A small class-conditioned image flow-matching model, trained from scratch.
Model: 64-pixel images, arch uvit, norm rmsnorm, activation gelu, moe top_k, num experts 32, patch size [4, 4], layers 12, width 160.
Training: 5800 steps, batches of 64.
Data: trained on telescope images of galaxies (Galaxy Zoo DECaLS), 88335 training examples.
Rows from block 5, named by matrix and row number. Rows with one number belong to one attention dimension. Each number is 128 + 32 x the weight over its row's rms, rounded and kept within 0 to 255. All counts start at 0. After the name is the row's rms in percent of the matrix's.
# q: attention query (model.blocks.5.attn.q.weight, 160x160), inputs 80-159
# k: attention key (model.blocks.5.attn.k.weight, 160x160), inputs 80-159
q.57 095 [181  87 122 129  85 155  82 104 116 120 119 149  83 119  97 147 120 103 176 129  70 193 136 147 120 101 110 104 160 152  97 104 106 173 166 156 146 143 151 168 124  86 180 201 139 136  95 147  73 108 180 150 158 190 117 127 155 110 159 123  92 134 133 127 186 166  98  99 148 162 121  97 121 126 128 119  68 139 159 132]
q.58 090 [147  80 160 101 136 101 108 178 149 143 115  88  69 132 111 104 138 151  77  58 126 153 149 146  77 125 144  98 121 153  67 129 172 156 107 143 126 123 102 107 155 133  56 121 125 192 116 132 173  59 116  87  86 141 151 162 141 140 155 141  88 113 131 126 205 131 111 166 155  71 128  65 119  92 168  91 132  84 114 116]
q.59 084 [133 171 112 142 149 142 107 167 153  93 138 184 186 119 124  94 145 181 127 117 140 130  69 144 126 134  86 118  68  76 133  86 132  79 115 146 102 126 154 169 158 132  95 124 150 113 157 115 165  95 107 127 134  89 104 119 164 125 121 113 148 159 122  78 167 105 126 117 127 152 131 113 103 115 124 128 149 146 146 126]
q.60 087 [197 164 144 159 108 114 106 159 134 122 143 100 130 102 121 130 126 118  72 145 135 144 107 121  78 129 131  81  76 117 121 125 154 156 102 141 140 124 130  99  85  60 106 105 117 187 166 102 189  95 113  90 106  96 148  56 160 180 132 125 146 107 123 124 214 165 107 101 113  89 113 125 132 137 161 101 123 124 158 159]
q.61 096 [104 146 142 138 147 123 125 187 117 122 137 143 164 156 148 129  82 118 117 174 145 107 122  91 174 150 125 113  93 102 127 102 132 123 149  84 150 137 183 103  99 179 139  85 167  85 161  64 149 137 127 151 188 130 132 101  84 121 115 122 149 142 162 119 126 136 130 137  82 147 107 202 116 171  57 125 139 113 168 127]
q.62 101 [129 159  77  91 150 122 171 130 116 102  80 149 144 159 136 160  66 137 114  98 135 133 117 182 186 151 100 112 135  54 140 108 176 109 125 109 110  84 119 173 191 113 122  85 156  91 164 147 163 155 128 140 107 103 154  85 185 169 125 130 181 134 113 117 105 104 134 118 167 140  94 154 140 164 128 122 169 173 135  82]
q.63 094 [135 141 165 163 101 130  96 165 169  53 161 116 141 106 138 122 172 159 117 125 121 151  96 167 127 101 139 118  83 176 131 128 150  93 124 176 123 137 128 156 125 141  85 111  91 138 137 126 111 101 102  86 108 154 125 134 139 121 156 153 129  81 107 111 132 143 124 121  96 138 128  54  85  89 144  96 143 125 128 174]
q.64 089 [150 127 132 141 143 104 113 118 112  95 164  93  95 132 186 121 113 124 107 104 124  49 164  78 128  93 100 118 161  77 118 119 135 175 101 149  84 147 143 162  59 110 131 131 159 144 155 128 100 152 129 143 129 154 106 108 156 118 133 124  40 187  46 187 135  87 102 100 110 112 108  89 104  73 123 119 125  62  69  86]
q.65 058 [110  82 149 120 104 166 139 127 186 141 120 166 114 203 133 138 112  91 145 168 102 125 105 153 135 155 128 119 128 139 154 163 126  96 121 169 117 100 113 108 199 158 116 137 125 116 219 123 180 110 146 163 142 101 108 136 108 129 101 105 144  95 178 117 143 158 185 137 132 126 124 150 163 168 102 124 128 126 131 203]
q.66 076 [125 135  90 121 135 122  95  92  81 160  70 116 138 123 132  95 155 142  65 166 102 140 141  92 124  57 100  86 112 184  82  99  40 146 111  94 138 158 139  86 157  98 154 133 173 155 126  93  98 140 138 126 111 115 137 110  87 132 157 113 119  98 111  93 105 171 165 151  95 160 157 121 125 157 166 128 137 109 155 158]
q.67 073 [119 117 150 171 155 133 129 112 209  62  91 112  85 127 172 157 128  87 149 117 131  76 140 145 148 144 162 171 121  69 140 105 151 132 108 171 116 108  88 139 134 159 131 121  95 134 198 112 176 104 120 155 151 124 124 117 195 136 101  85 106  79 127 152  68 151  45  65 132 129  90 155 127 143  94 161 135 125 123 146]
q.68 075 [127 160  71  91 174 131 146 138 157 119 148 100 112  98 119  66 130 104 148  68 122 109 102 174 154 192 111 101 110 107 129 113 181  96 106 100 130  84  84 157  95 137 147 148  99 132  41 128 179 116 184 114 199 130 174 121 107 120 105 127 153 218 140 130 185 114 127 143 191 117  92 144 134 103  97 149 132 156 150  75]
q.69 062 [ 96 125 128 150 197 107 109 112 137 124 137 100  94 101 157 120 165 106 161  98 106  94 141 135 154 132 136 127 106  72 134 115 150 146  75 132 105 158  98 205  54 130 157 101  78 178 113 116 131  87 104 118 107 146 135 118 169 137 156  88  88 113 103 162  88 121  28  82 126 111 138 143 100  93  85 131 116 114 130  75]
q.70 063 [136 159  77 170  96 123 126  96 104 154 131 129 159 163 110  96 112  91  92 140  87 147 115 115 131  61 153  98 118 167 105 115 100 119 113  71 122 182 139  92 143 111  83 154 179 133 134 138  81 129 129 164 112 164 101 108 119 107  97 129 111 108 172  91  98 124 208 125 114 188 150 158 156 184 154 167 121 155 150 188]
q.71 082 [ 98 120 146  88 170 156 122 143 150 126 180 118 128 114 137 131 159 133 145 122 103 179 104 147 168 153 108 108  91  93 149 186 180 132 112 155 111 146 120 165  75 161 143 116  96  87  77  86 105 116 139 121  84 108 112 148  83  56 147 132 113 184 137 145 199  97 138 186 132  56 148 144 147  82 103 125 152 123  99 104]
q.72 064 [165 164 156 162  68 131 142 138  99 151 131 188 130 214  90 104  80 162 104 130 131 154 139  89 106 107 107 124 159 142 189 120 124 111 136  83 118 111 123 107 103 103  85 115 201 117 138 147 122  92  77 182  93 225 122 146 131 104  96  80 109  94 148 140 126 126 177 108  64  76 115 114 163 136 135 133 110 153  96 174]
q.73 088 [137 164 122  75  84 146 158 117  66 175 102 175 109 155  55 104 143 101 144 137 147 155 149 146  96 146 109 112 143 161 168 103 113 116 160  91 146 114 151  56 129  79  97  87 133 158 113 161 107  86  88 171 166 197 122 131  72 140 120  86 137 112 150  83 163 152 163 133 146 192 127 116 154 154 146  81 104 166 156 107]
q.74 060 [160 171  79 100 165 103 127  82  84 119 145  56 115 108 132  99 120 117 113 113 144  95 166 103 137 163 138 147 156  93 132  82 111 135  82  96 114 136 126 160  91 108 142  85 156 184 130 124 110 127 121 144 115 132 132 103  81  73 183 111 107 137  71 114 127 140  81  52 143 180 141  95 118 123 127 103 148  88 111  71]
q.75 093 [115 100 206 150  96 132 137 168 146 108 165 128 145 162 168 191 129 166 141 167 107 170 101  96 133 105 152 142 134  89 149 204 140 151 160 182 116 160 160 125 123 182 119 155 130  75 168 108 102 127 119 127  57 127 107 156 160 126 104 151  73 120 161 180 151  82 157 191  58  58 157 109 127 108 127 106 140 130  69 154]
q.76 055 [ 72  92 131  95 179 159  83 109 204 110 185  98 121 117 162 153 133 126 139 108  80 168  89 154 185 181 133 131 116  84  94 152 154 115 120 150 132 136  79 144  89 148 105 102 115 110 153  97 143 127 130 112 113  61  87 148 121  47 136 131 102 139 131 146 139 144  99 105 175  92 159 187 130  67 108 119 138  98 143 145]
q.77 086 [118 141  73 123 162 136 102 122 172 102  88  90 127 102 106 104 127 115 152  97 138 109 149 183 136 210 147 136 103 140 124  73 178  91 106 121 129  89  79 172 104 135 158  81  97 198 124  93 171 104 136 127 132  86 149 153 130  93 161 118 208  96 142  87  90 172  68  42 197 142 121 174 123 155  84 188 154 131 149 125]
q.78 089 [ 80  83 173 173 102 137 131 164 202 165  92 148 158 122 135 199 121 147 213 141 149 180 111 157 100 169 200 154 108 138 130 158 122 138 191 187 138 123 114 134 182 191 142 121  40 113 154 117 160 111 131 126 119  94  93 141 154 168 133 162 162  66 164 117 114 127 107 155 123 116 167 160  99 151 153 144 152 147 130 186]
q.79 087 [115 134  66 146 181 125  86  80 133 129 187  60 148  71 162  97 159 123 116 121  81 104 128 136 148 148 125  99 101 114 134  73 146 116  57  80 124 159 127 194  59 110 149 104 152 174 128 114  99 120 123 111  69 117 134 131 126  69 153 140 127 128 102  82 119 126  91  76 135 132 122 148 118 114  77 185 158  98 123 117]
q.80 086 [102 144 172 172 145 102  86 130 175 147 146 183 118 194 125 152  90 204 145 131 112 136  94 129 147 206 100 162 101 149 174 107 125  95 138 195 111 139 156 137 211 139  88 104 102 100  76 139 128 129  94 173  77 123 138 117 124 123 103  71 123 127 165  81 154  79 100 129 167 158 162 144 143 185 127 118 175 136 130 165]
q.81 081 [128 116 158 136 110 106  47 107 184 138 143 159  96 139  83 197 111 137 131 146 177 144 105 170  91 212  84 186  96 206 157  90 134 121 125 164 157 100 125 146 161 101  68 115  90 131  86 144 102 105  77 157 110  81 153 112 150 147  99  86  52 121 146 143 155 163 171 120 134  94 139 191  92 179 171 110 117 134 152 145]
q.82 107 [150 119 113  68 132 154 124  73 127 156  90  77 158 173 128 146 134 177 200 125 125 168 207 157 107 151 113 155  65 150 132 137 113 135 188 162 115 105 131 129  98  78 149 148 178 144 160 129  82 123 126 132 146  93 118 157 209 122  95 176  77 158  82  88  82 161 137 110 126 120  97 147  87 140 133 129 119 118 103 119]
q.83 075 [151 161 147 165  88 143  86 156 127 138  76 116 156 154 127 117  89 113 176 134 141 196  76 130 115 168  86 176  97 183 138  99 106 154 129 112 159  88 115 124 110 101 142 138 129 165 112 127 100 177 114 121 130 109 126 142 205 140 171 133  97 103 126 108 141 159 166 145 194 105 101 196  97 131 122 154 190 154 131 110]
q.84 110 [127 148 165 174 128 115  65 145 158 142 160 173 133  89 120 153 114 149  96 119 125  99  94 143 147 120 129 106 142  67 147  71 169 123  89 161  94 142 135 181 170 146  99 116  68 100 110 137 144 153 144 130  63 132 100  65 129 147 189  81 157 148 162 139 135  80  94 148 154 179 143  72 100 123 156 144 124 120  91 168]
q.85 095 [123 166  83 157  57 149 143 168 116  78 138 186 113  98 134 121 139  90  79 118 101 104  53 127 142 136 123  90 168  95 124 158 111 167  77  98 125 134 144 130 127 173 164 186 112 103 109 106 177 131 115 138 185 136 127 123  72 111 134  68 127 101 121 139 185 114  89 160 124 151 150 147 181 129 149 149 134 158 143 175]
q.86 121 [100 186 118  88  65 135 145 196 102  78 134 104 143 103 133 110 135 107 111 110 170 139 128 108 127 182  88  84 150 118 133 173 142 142  86  93 109 137 141  49 144  90 152 159 173 153  69 156 117 143 126  65 141 135 153 162 129  90 111 102 120 129  98 102 146 107 156 103  69  45 120 104 161 147 133  99 142 130 123 130]
q.87 067 [111  86 121 132 140 125 148 132 140  90 120 149 128 183 137 135  87 168 184 112 161 165 158 139 136 241 104 134  96 185 145 134 168 111 128 163 122 160 148  85 173 149 109 112 143 131  56 166 126 114  91 142 155 142 188 139  93 122  63 148 109 110 111  80 100 141 108  79 139 104 157 104 158 167 101 116 166 175 143 157]
q.88 084 [160 175 141 117 112 117 212 136 100 114 105 109 121 168 146  89 152  76 107 108 100 185 128  83 128 132 123 116 163 159 126 165  59  91 150  87 124 134 182  53  92 156 183 129 165 118 173 117 138 123 162 102 149 130 139 175 102 117 112 114 136 126 106 112 170 123 180 106 109 139 135 145 174 113 107 141 147 159 167  86]
q.89 127 [138 113 120 149 123 103 159 133 159 121 157 180 101 118 141  96 167 116 110 119  86  72  85 122 169 103 146 109 145  30 120 148 145 128  95 166  81 162 156 165 158 159 111 119  84 103 118 102 179 139 141 158 134 151 103  92  51 106 149 120 175 129 133 110 112  72  84 140 122 156 173  77 169 106 133 162 100 105 126 115]
q.90 055 [159 134  95 114 175 112 137  75 157 189 104 120 142 113 111 149 179 154 130 116  59  98 176 126 119 111 122  96 131  62 140 123 142 100 143 164  99 114 153 182 104 118 135 106 114  93 144 164 109 152 100 139 115 121 104 154 103 123 130 148 173 138  95 100  96 119 108 126 164 226 147  89 144 110 144 158  74 111 157  98]
q.91 078 [185 126  82 133  90 168 156 126 121 150 155 110 110  96 107 183 132 158 121 146 169 120 120 179  65 108 134 178 137 174 163 159  98 142 117 125 157 125 162 117 132 129 148 153 187 108 145  97 136 103 131 105 157 114 149  91 189 141  69 140  51 137 133 109 191 142  63 141 152 128 115 165 121 128 148 122 102 148 132 147]
q.92 148 [102 136 122 149 119 133  68 123 136  75 160 110  77  85 112 160 163  90  75  96 160 117 126 126  91 110 132 126 120 151 146 123 144 161  87 102 189  62  91 134 119 130 124  98 134 117 140 111  89  90 143  86 186 108 130 124 106 144 119 132  56 126 142 181 179 182 184 146  84  68 138 138 101 120 181  82 116 153 120 129]
q.93 084 [168 154 121 136 160 152 204  95 143 167  66 106 138 186 147 116 105 132 187 136  92 163 134 120 138 173 106 146 110 150 146 163  67  75 170 140 134 157 167  76  79 147 192  89 172 113 155 131 135  98 111 149 119 129 145 148 156 137  60 145 129 135 101  58 145 152 113 127 177 162 139 165 133 106 115 137 157 150 192  97]
q.94 093 [127  91  89 128  99 132 202 159  96 140 176 138 171 125  92  95 147 184 108 118 164 143  83 143 108 101 168 146 184 149 172 164  93 153 114  76 154 191 104 101 168 128 100 149 142 170  76 114 174 103 125  82 118 145 145  92 132 127 125 167 141  63 120 156 132  78  90 142 105  81 144 102 156 140 105 104 145 100 149 140]
q.95 086 [151 112 115 129 132  86  56 114 141 128  72 171 112 117 169 164  89  89 199 166 105 169 123 176 167 159  71 146  71 169  82 106 134 121 152 178 146 123 126 164  99 152 123 109  94 141 105 152  91 153 101 183 111 105 148 160 133 145  85  89  97  95 123 105  72 168  96  91 187 161 149 184  91 140 133 187 172 115 136 140]
q.96 057 [162 155 118 124  90  57 118 100 137 104 102 155 114 171 172 138 147 119 151 159  80 134 126 107 101  89 110 102 138 116 152 198 101 140 137 145 107 101  80 177  76  95 182 126 110  75 172 151 164 119 116 109 142 105 112  78 132 149  93 122 119 126 112 121 109 191 139  89 153 114  38 148 108 117 132 146 118  88 156 164]
q.97 069 [145 173 118 130  80 156 107 158 181 159 150  90 182 149 119 118  92  87 143 129 145 160 128 132 120 108 101 142 202 186  67 160 122 126  74 157 129 119 150 148 126 125 197  97 154 115 100 105 121 143 158 160 169 148 110 134 146 108 122  88 146 151 150 127 181  78 105 233 100 153  29  92  94 120 114 160 124 106 130 152]
q.98 119 [181 114 140 114 104 126 105 119 155 177 129 111 151 156  97 135  49 160 123 131 173 148 115 126 116 109  84 117 167 164  88 131 163 138  46  95 129 159 145 162 103 104 184 103 140 100 133 102  86 183 123 131 147 158  58 121 157 110 129 125 135 142  91  80  92  97  70 124 129 141  89  97 118 118 123 130  89 142 140 148]
k.57 115 [139 110 131  65 110 151 114 112 136  81 158 158 172 137 143  88 117 133 108 153 105 186 188  98 136 100 106 155 104 197 114 181 127 129 162 146 141 123 116 144 146 156 125  53 152  73 142 140 135 150 111  55 147 148 146 121  71 120 161 131  52 164 162  90 177 156  99 125 105 128 152 127 166  98 176  98  96 157  97 170]
k.58 092 [106 183 134 119 119 130 102 148 151  35 137 110 172 103 146 129 147 143 101 121 176 103 139  35 163 120 146  69 132 126 165 150  99 127 103 168 159 109  75 117  92 113  79 163 131 164 175 128 161 163  48 113 108 131  76 143 148 157 155 106  86 129  99 107 107  97 151 133  73 152 123 142 113 148 128 157 157 132 168 127]
k.59 093 [124 103  96 191 147  49 116 159 134 131  84  96 126 200 154 174 109 110 171 146 105  76 129 139 170 178 145 146 158 103 151 120 123 142  97 113 114 144 157 109 118 109 146 183  82 196 104 134 128 145  98 126 128 125 142 118 156 149  98  80 130 198 103 134 151 141 105 106 149 124 127 169  86 165 121 109 142 115 165 151]
k.60 093 [163 143 122 122 138  94 111 178  95 127 127 125 147 159 170 145 100 142 127 101 157  65 147  15 138 125  98 116 122 119 156 150  95 120  97 168 145 157 115 140  89 104 133 155 114 146 164 119 137 189 120 102 113 102  87 122 158 139 172 110  66 137 158 110  96 106 135 168 124 146 149 137 104  95 144 162 173 119 185 143]
k.61 094 [108 128  72 153 141  69 143 139 155 195  67 148 107 147  90 184 109 111 164 183 131  56  89 162 157 161 135 134 138 113 100 141 175 125 130  65 121 143 144 112 109 120 149 138  96 137  80 109 114  72 157 213 117  91 101 140 118 115 110 162 150 100 111 161 132 124 123  79 175 124 113 117 121 128  86 160 127 114 133 152]
k.62 112 [139 103 115 176 152  79 119 105 133 196  83 113  93 106 154 162 134 137 198  97 138  99 113 157 103 176 159 161 113  74 125 113 144 187 132  79  67 128 147  93  94 104 140 199  92 167  97 138 122 132 127 110  95 168 105  90 192 166 111 166 156 147 116 212 125 115 132 140 173  84  98 108 106 174 117 141 117 119 154 150]
k.63 091 [118 130  84 125 113 108 152 125 171 115 117 137 125 154 153 145 129 153 135 121 107 189 176  94 136 130 124 129  65 168 152 110  78  90  69 192 195  99  90 170 112 125 137 107 106 127 167 158 125 213 106 104 169  68 151  87 121 121 162  45  83 138 133 121 113 168 130 177  58 135 153 157 136 117 137 109 159 153 164 133]
k.64 064 [ 99 191 144 119 159 166  83  76 202 152 162 138 110 191 130 129 167  98  68 157 162 135 117 136  95 106 122 125 153  77 177 122 213 145 119 162  97 144  79 129  98 170 113 106 182 160 158 120 156 101 114  94 136  98  32 137 185 127 138 145 102 101  97 183 174  96 154 136 104 152 159 115 129  66 136 170 112 118 131 141]
k.65 059 [155 104 110 158  82 182 124  91 128 191 198 116 183 175 146 103  92 177 162 104 117  72 162 122 145 146 124 132 117 172  31 149  80 200 152 124 168 125 207 150 157 131 168 168 119  90 104 175 100 131 120 131 136 139 167 121 143 124 153 141 150 132 161 103  71 101  92 142 175 151 141 120 117 156 137 136  65  98 157 129]
k.66 081 [155 148 140 128 105  85 175 125 113 101  83 158  65 100 146 126 135 139 140 174  73 115 103  42  91 127 124 158  75 136 184  53 145  70 161 192  96 159  84  90 114 158 139 103 137 154 149 112 115 129  82 134 125  77  66 123  82 112 150 116  90 189 131 109 136 129 103  78  96 103 123 176 150 130 139 132 167  83 103 124]
k.67 063 [161 127 159 144 140 182 137 101 119 220 110 141  93 155 179  81 147 136 156  87 109  89 145 107 161 135 157 166 184 111 112  66 114 152 154 103 114  69 162 120 115 142 170 177 101 156 126 117 141 122 159 142 131 103 148 140 213 129 126 136 212 144 112 134 134 137 131 130 206 129 204  67  85 135 114 107  88 120 169 110]
k.68 081 [101  99  67 123 150  99 151 177 117 140 109 103 176  88 136 159 114 113 143 122 183 127 148 172 104 107 159  96 137 119 124 202 143 145 144  64  97 154 136 188 170 125  89 119  93 113 131 125 132  87 116 144 174 213 175  85 141 144 115  85 110 107 148 194 150 127 136 180 140 107 127 153 129 149 122 161 128 125 118 129]
k.69 056 [113 151 145  97 215 125  99 131 165 108  76 134  52 113 200  97 182  49 124 119  99 151 106 134  64 117 131 105 142  90 200  80 134  61 146 134 136 139 122 134 110 148 109 129  83 176 138  68 130  96 122  98 120 115  94 145 181 132 135 119 197 119 104 192 149 124 136  80 120 150 234 132 102  77 133 171 115 124 129 100]
k.70 052 [141 166 134  88  43  65 148 114  97 122 112 150 134  86  95 109  83 167 149 164  82 166  78  88 133 153 142 154  90 119  85  96 153 144 197 136 129 179 115  65 127 149  84 115 148 110 149 114 116 178 135 136 122  84 122  85  90 150 119 131 101 123  96 119 111 114  99  95 138 105 153 173 174 100 140 203 155 127 123 176]
k.71 085 [ 80 130 109  83 123 182  96 147 159  99 146  76 186 141  90 152 125 109 119 143 141 126 161 180  79 100 127  91  84  86 120 170 136 126  41  89 187 145 146 188 152 155 100 106 129 128 104  93 120  94 130 131 138 160 203 147 108 114 139 158 111  87 151 175 168 146 181 187 105 116 120 145 134 124 143 125  85 159 121 120]
k.72 061 [122 184 136 164 137  89  52 159 125 158 175 133 118 146  84 119 123 158 116 134 134 167 117 151 140 154 131 134 155 127  72 166 160 212 151 141 119 116 122 115 133 140 132 144 165  97 142 122 118 122 166 149  91 135 135 130 122 136 110 117 143  75 128  91  92  81  87 112 158 131 120 113 141  81 132 155  79 146 105 146]
k.73 069 [107 172  90 137 186  64 136 156 104  80 137 170 106 107  70 132 148 151 107 114 128 191 143 153  95 109 162  76 152 123 124 232 116 125 190 184 106 166 116  76 124  97 117 108 118 125 164 113 145 129 148 161 150 169  84  88  93 132 132 107 108 111 138 113  81  82  69 101 120 150  71 156 177 115 111 114 136  86 113 130]
k.74 063 [149 165 123 131 167  80 114 127 136 115  64 171  82 151 140 124 115  99 112 153 107 122  91 121  91 164 128 143 151  69 154 148 171 114 133 178 132 143 116 131 138 145 127 115 137 136 153  49  90 127 103 128 131 182  47 139 100 117 185  87 155 116 115 138 168 123 117 107  99  94 162 161 109  83 161 164 150  94  96 110]
k.75 109 [101 117 167 117  93 219  65 128 188 132 210  96 186 191  97 136 128 164 143 144 145 139 162 160 151 113 121 143 110 147  88  89 102 144  66 123 192  94 147 137 114 120 131 134 152 125  90 170 116 140 152  86 103  85 178 159 153 133 135 214 131  88 115  87 129 122 167 175  96 146 117  76 110 138 146  93  78 183 130 122]
k.76 056 [125 101 101  71 150 169 126 102 176 133 125  75 152 167 142 123 106  70 138 129 125  84 158 143 129 169 149 107 118 119 137 121 108 183  49  60 163 129 185 173 154 143 144 140 110 123 132  80 100 112 123 145 136 120 234 145 104 110 100 142 137 116 148 184 131 147 161 178 174  91 120 172 109 116 146 171  67 123 145 111]
k.77 080 [151 122 103 115 160  43 152 126  93 125  35 140  56  89 157 104  80  93 126 113  88 100  70 103 101 166 155 139 139 106 154 164 168 146 132 114 109 101 150 142 157 143 122 120 114 133 149  66 130 108 120 193 151 185 141 131 140 117 102  89 164 149 146 206 124 157 113  83 167  80 159 175 115 102 124 129 123 103 136 103]
k.78 089 [105  78 140 132  90 178  90 115 143 155 147 108 152 125 103 110 139 146 174  78 119 112 148 151 163 143 129 158 128 193  80  72  60 145  90  99 159 109 176 120 116 116 119 150  91 124  84 168 135 187 149  88 102 107 179 189 150 107 120 190 147 116 115  93 114 151 141 136 110 141 138  62  98 169 108  63 118 142 145 103]
k.79 094 [161 143 117 107 147  57 173  96 140  84  53 124  76  83 165 120  85  75  97 167  88 103  36 110  60 162 114 149 106 100 153 125 186 106 115 123 112 128 119 133 143 157 130  95 110 147 151  61 121 115 107 145 121 142 137 135 120 131 102 115 119 126 144 185 146 156 151  79 127  97 130 166 157  86 164 179 147 126 121 149]
k.80 084 [ 61  92 105 193 142  71  72 187 133 154  93 159  91 147 113 159 156 155 162 181  83 105 103 106 140 186 134 136 115 124 134 105  90 148 102 125 176 141  79 109 151 124 144 174 138 109 128 151 110  97 205 208 141 171 151  96 112 119  82 221 152 132 123  99  70 101 112  83 205  92 109 147 125 120 147 157 156 126 144 148]
k.81 079 [ 86 147 126 120 109 106  43 184 154 103 156 132  76 142  99 151 111 149 147 162 144  97 113  64 160 166 122  93 126 179 146 158  69 164  86  85 140 156  73 119 111 104 167 188 124 148 137 141 112 164 125 157 171 108 137  66 130 137 126 194 148 183 124 125  99  92 145  85 183 140  98 206 147  82 175 103 126  67 147 154]
k.82 112 [172 137 114  78  90 114 162  99 141 119 181 118 142 153 110  85  98 193 103 140  98 167 179  77 156 146 126 143 119 151 196 148 106  87 124 166  91  85 108 136 163 139 111 123 156 150 104  62 114 158  77  73  90 127 135 149  85 140 186 102  83 117 103  63 161  94  92  85 153 185 115 153 121 154 154  98 138  82 133 126]
k.83 064 [141 211 149 118  97 120  75 135 158 125 144 152 106  68  98  85 112  70 145 142 157 161 141  95 172 155 117  79 122 156 140 182 168  95 128 174 129 118 119 147 161 126 157 107  85 138 115 136 114 139 104  92 110 138 122  93 172  91 142 138  87 203 135 119 109  91  68 158 153 151  83 143 217 100 178 102 107 124 160  59]
k.84 120 [130  76 149 180 156 113  71 207 128 140 111 161 118 189 163 204 189 136 149 121 112  94 108 153 126 154 119 123 131  91 105  95 107 120  80 179 163  93  98  81 107 105  89 162 143 130 144 159 111 148 178 219 115 126 121 145 142 162  90 144 166 125 157 132  90 144  89 126 145 131 120 159  71  95 143 163 134 150 109  99]
k.85 101 [123 124 138 157 160 148 154 140 124 176  92 155  98 116 113 156 136  76 134 121 161 105 100 204 134 114 127 185 151 122 106 131 162 172 163 120 127 161 151  94 101 151 146 100  84  86 125 131 120  96 152 173 160 159  94 138 153 145  57 135 112 146 105 173 134 143 174 184 156  92 157 116 161 135  76 140 138 182  91 139]
k.86 117 [125 181 143 204  63 174 150 131 152 131 166 103  91 102 104  39 153  59  96  89 148 166 134 131 148 121 112 101 141 106 129 108 172 144  96  99  92  93  92 109  86 151 155 136 112 135 145 145 114 145  90  93 136  83  82 155 150  70 135 137 134 123  85 168 153 109 166 175  96  95 144 103 172 150 109 153 118  98 109 126]
k.87 069 [ 30 144  98 177 148 110 140  94 178 120 134  62  95 143 107 121  97 184 161 153  59 151 120  72 103 116 147 122 140 135 120 100 124 140 135  52 124 201 106 122 146 138 136 143 132 114  99 137  90 101 164 159 160 150 138 111  95  92 129 192 125 121 109 145 124  81 126  86 134 111 138 121 127 135 132 137 158 109 104 169]
k.88 085 [156 150 105 104 109 116 205  37 126 123  93 101 153  47 127  66 109  80 117 144 177 143 115 128 125 126 133 163 160 135 123 175 158 114 167  81  97 138 184 171 120 129 179  67 123  97 131 114 158  84  85  92 126 102 128 168  99  81 142  96 113 137 101 124 138 146 179 158  90 117 141  44 153 165  97 107 111 140 118 145]
k.89 138 [137 102 113 191 164 122 163 156 101 150 105 167 118 171 154 177 182 149 127 110 110  91  84 197  74 110 116 170 133 101  72 128 137 144 128  99 142 138 158 104 114 137 142 149 133 103 149 131 120  87 167 200 131 137 135 140 132 129  60 123 180  97 103 178 113 135 170 136 156  88 124 104 135 124  84 172 138 167  98 129]
k.90 057 [184  83 120  47 132 112 164 112 120 150 114 159 175 185 151 172 127 199 111 144 118 120 109 120 103 164 145 209 104 111 111 148 103 135  94 124  89  78 158 117 136 147  80 149 107 105 118 100 139 111 126 111  94 166 138 174 105 182 108 137 128  92 111 117 110 123 140  41 176 184 151 131  47 154 132 146 164 163 167 144]
k.91 065 [110 173  92  76 145 167 145 154 135 161 105 158 112  63 123 152 138 119 172 166 142 167 165 110 180 105  82 198 108 140 173  82 166 129 189 198 168  83 163  23 119 121  71 118 148 107 151 126  96 170 101 106 119 173 137 103 124 143 143 103  90  93 121 115 157 106 116 177  93 134 125 113 123  64 120 142 158 185  91 141]
k.92 122 [ 83 153 170  88 133 158  68 122 108  87 196  86 104 123 121 149 146  85 146  67 160 127 156 112 165  51 128  98 134 173 140 148 117 135  92 138 142 138 100 116  72 108 150 140 157 111 126 165 129 196 134  92 147  73 135 120 124 146 145 143 120 171 139 177 125 165 137 169 110  96 103 116 121  80 150  92 100 136 124 155]
k.93 077 [128 113  75  51 140  67 179  91 130 168  63 121 152  83 114 116  87 145 106 174 114 138 126  99 119 175 145 192 148 142 135 150 152 164 144  67 115 165 196 127 165 147 139  83 114 107 105 108 124  43  98 107  86 192 165 134  84 129 138 115 132 136 127  99 135 107 114 126 137 121 133  80  83 143 123  97 138 114 135 186]
k.94 088 [ 91 144 151 180 126 152 172 119 128 158 161 156 118 154 138 125 157  88 124 165 119 187  99 123 132 119  93 154 129  85 134 123 172 132 135 137 170 136 149 125  97 170 138 171 120 142 143 173 129 185 144 101 138  95 132  86 143  83 107 130 136  55  73 168 168 136 156 175  51 134 128 136 225  69 126 116 195 160 138 136]
k.95 088 [ 99 167 139  80 130 129  85 127 130 122 111 143 117 105 100 148  88 115 125 173 125  94 129 123 102 132 172 102 140 166 114 146  95 146 138  78 105 187 152 152 153 139 149 112  88 147 130 117 110  93 127 148 133 216  96 115 139 152 122 192  95 186 139 151  90 119 127  71 200 177  94 139 119 131 159 110 108  99 156 100]
k.96 058 [108  59 112 108 119 135 125 132  87 170 104 141 115 138 166 171 151 102 128 114 180 124 136 141 114 111 122  77 139  86 151  93 156 103 117 147 120  85  56 107 118 108  73 207 120 131 165 108 190 137 141 159 142  80 135  82 140 125  97 127 141 131 116 140 103 180  87 126  89 142 161 132  99  82  78  99 107 159 122 159]
k.97 064 [ 99  96 170  82 137 129  34 157 113 176 137 141 124 143 124 133 146 142 123 155 159 172  94  93  90  92 153 120  80 110 115 219 176 139 115 126 162 148  95 134 100 123 150 154 136  82 190 163 169 105 179 133 118 188  77  92 142  94 130 120  99 173 120 131 151  84 158 123 106 165 150  95 139 151  96 119 109 138 123 181]
k.98 114 [105 130 160 118  84 129 145 155 145 156 161 113 126 106  66 150 177 130 132 136 134 118 106 148 144 149  72 158 143 112 129 159 205 137 136 159 135  98 108 165  66 121 180 191 159  46 156 144 162  94 176 121 122 159  87 134 116 137 128 133  93 177 118 110 108 123 167 106  94 139 135 122 130 127  90  85 110 166  72 124]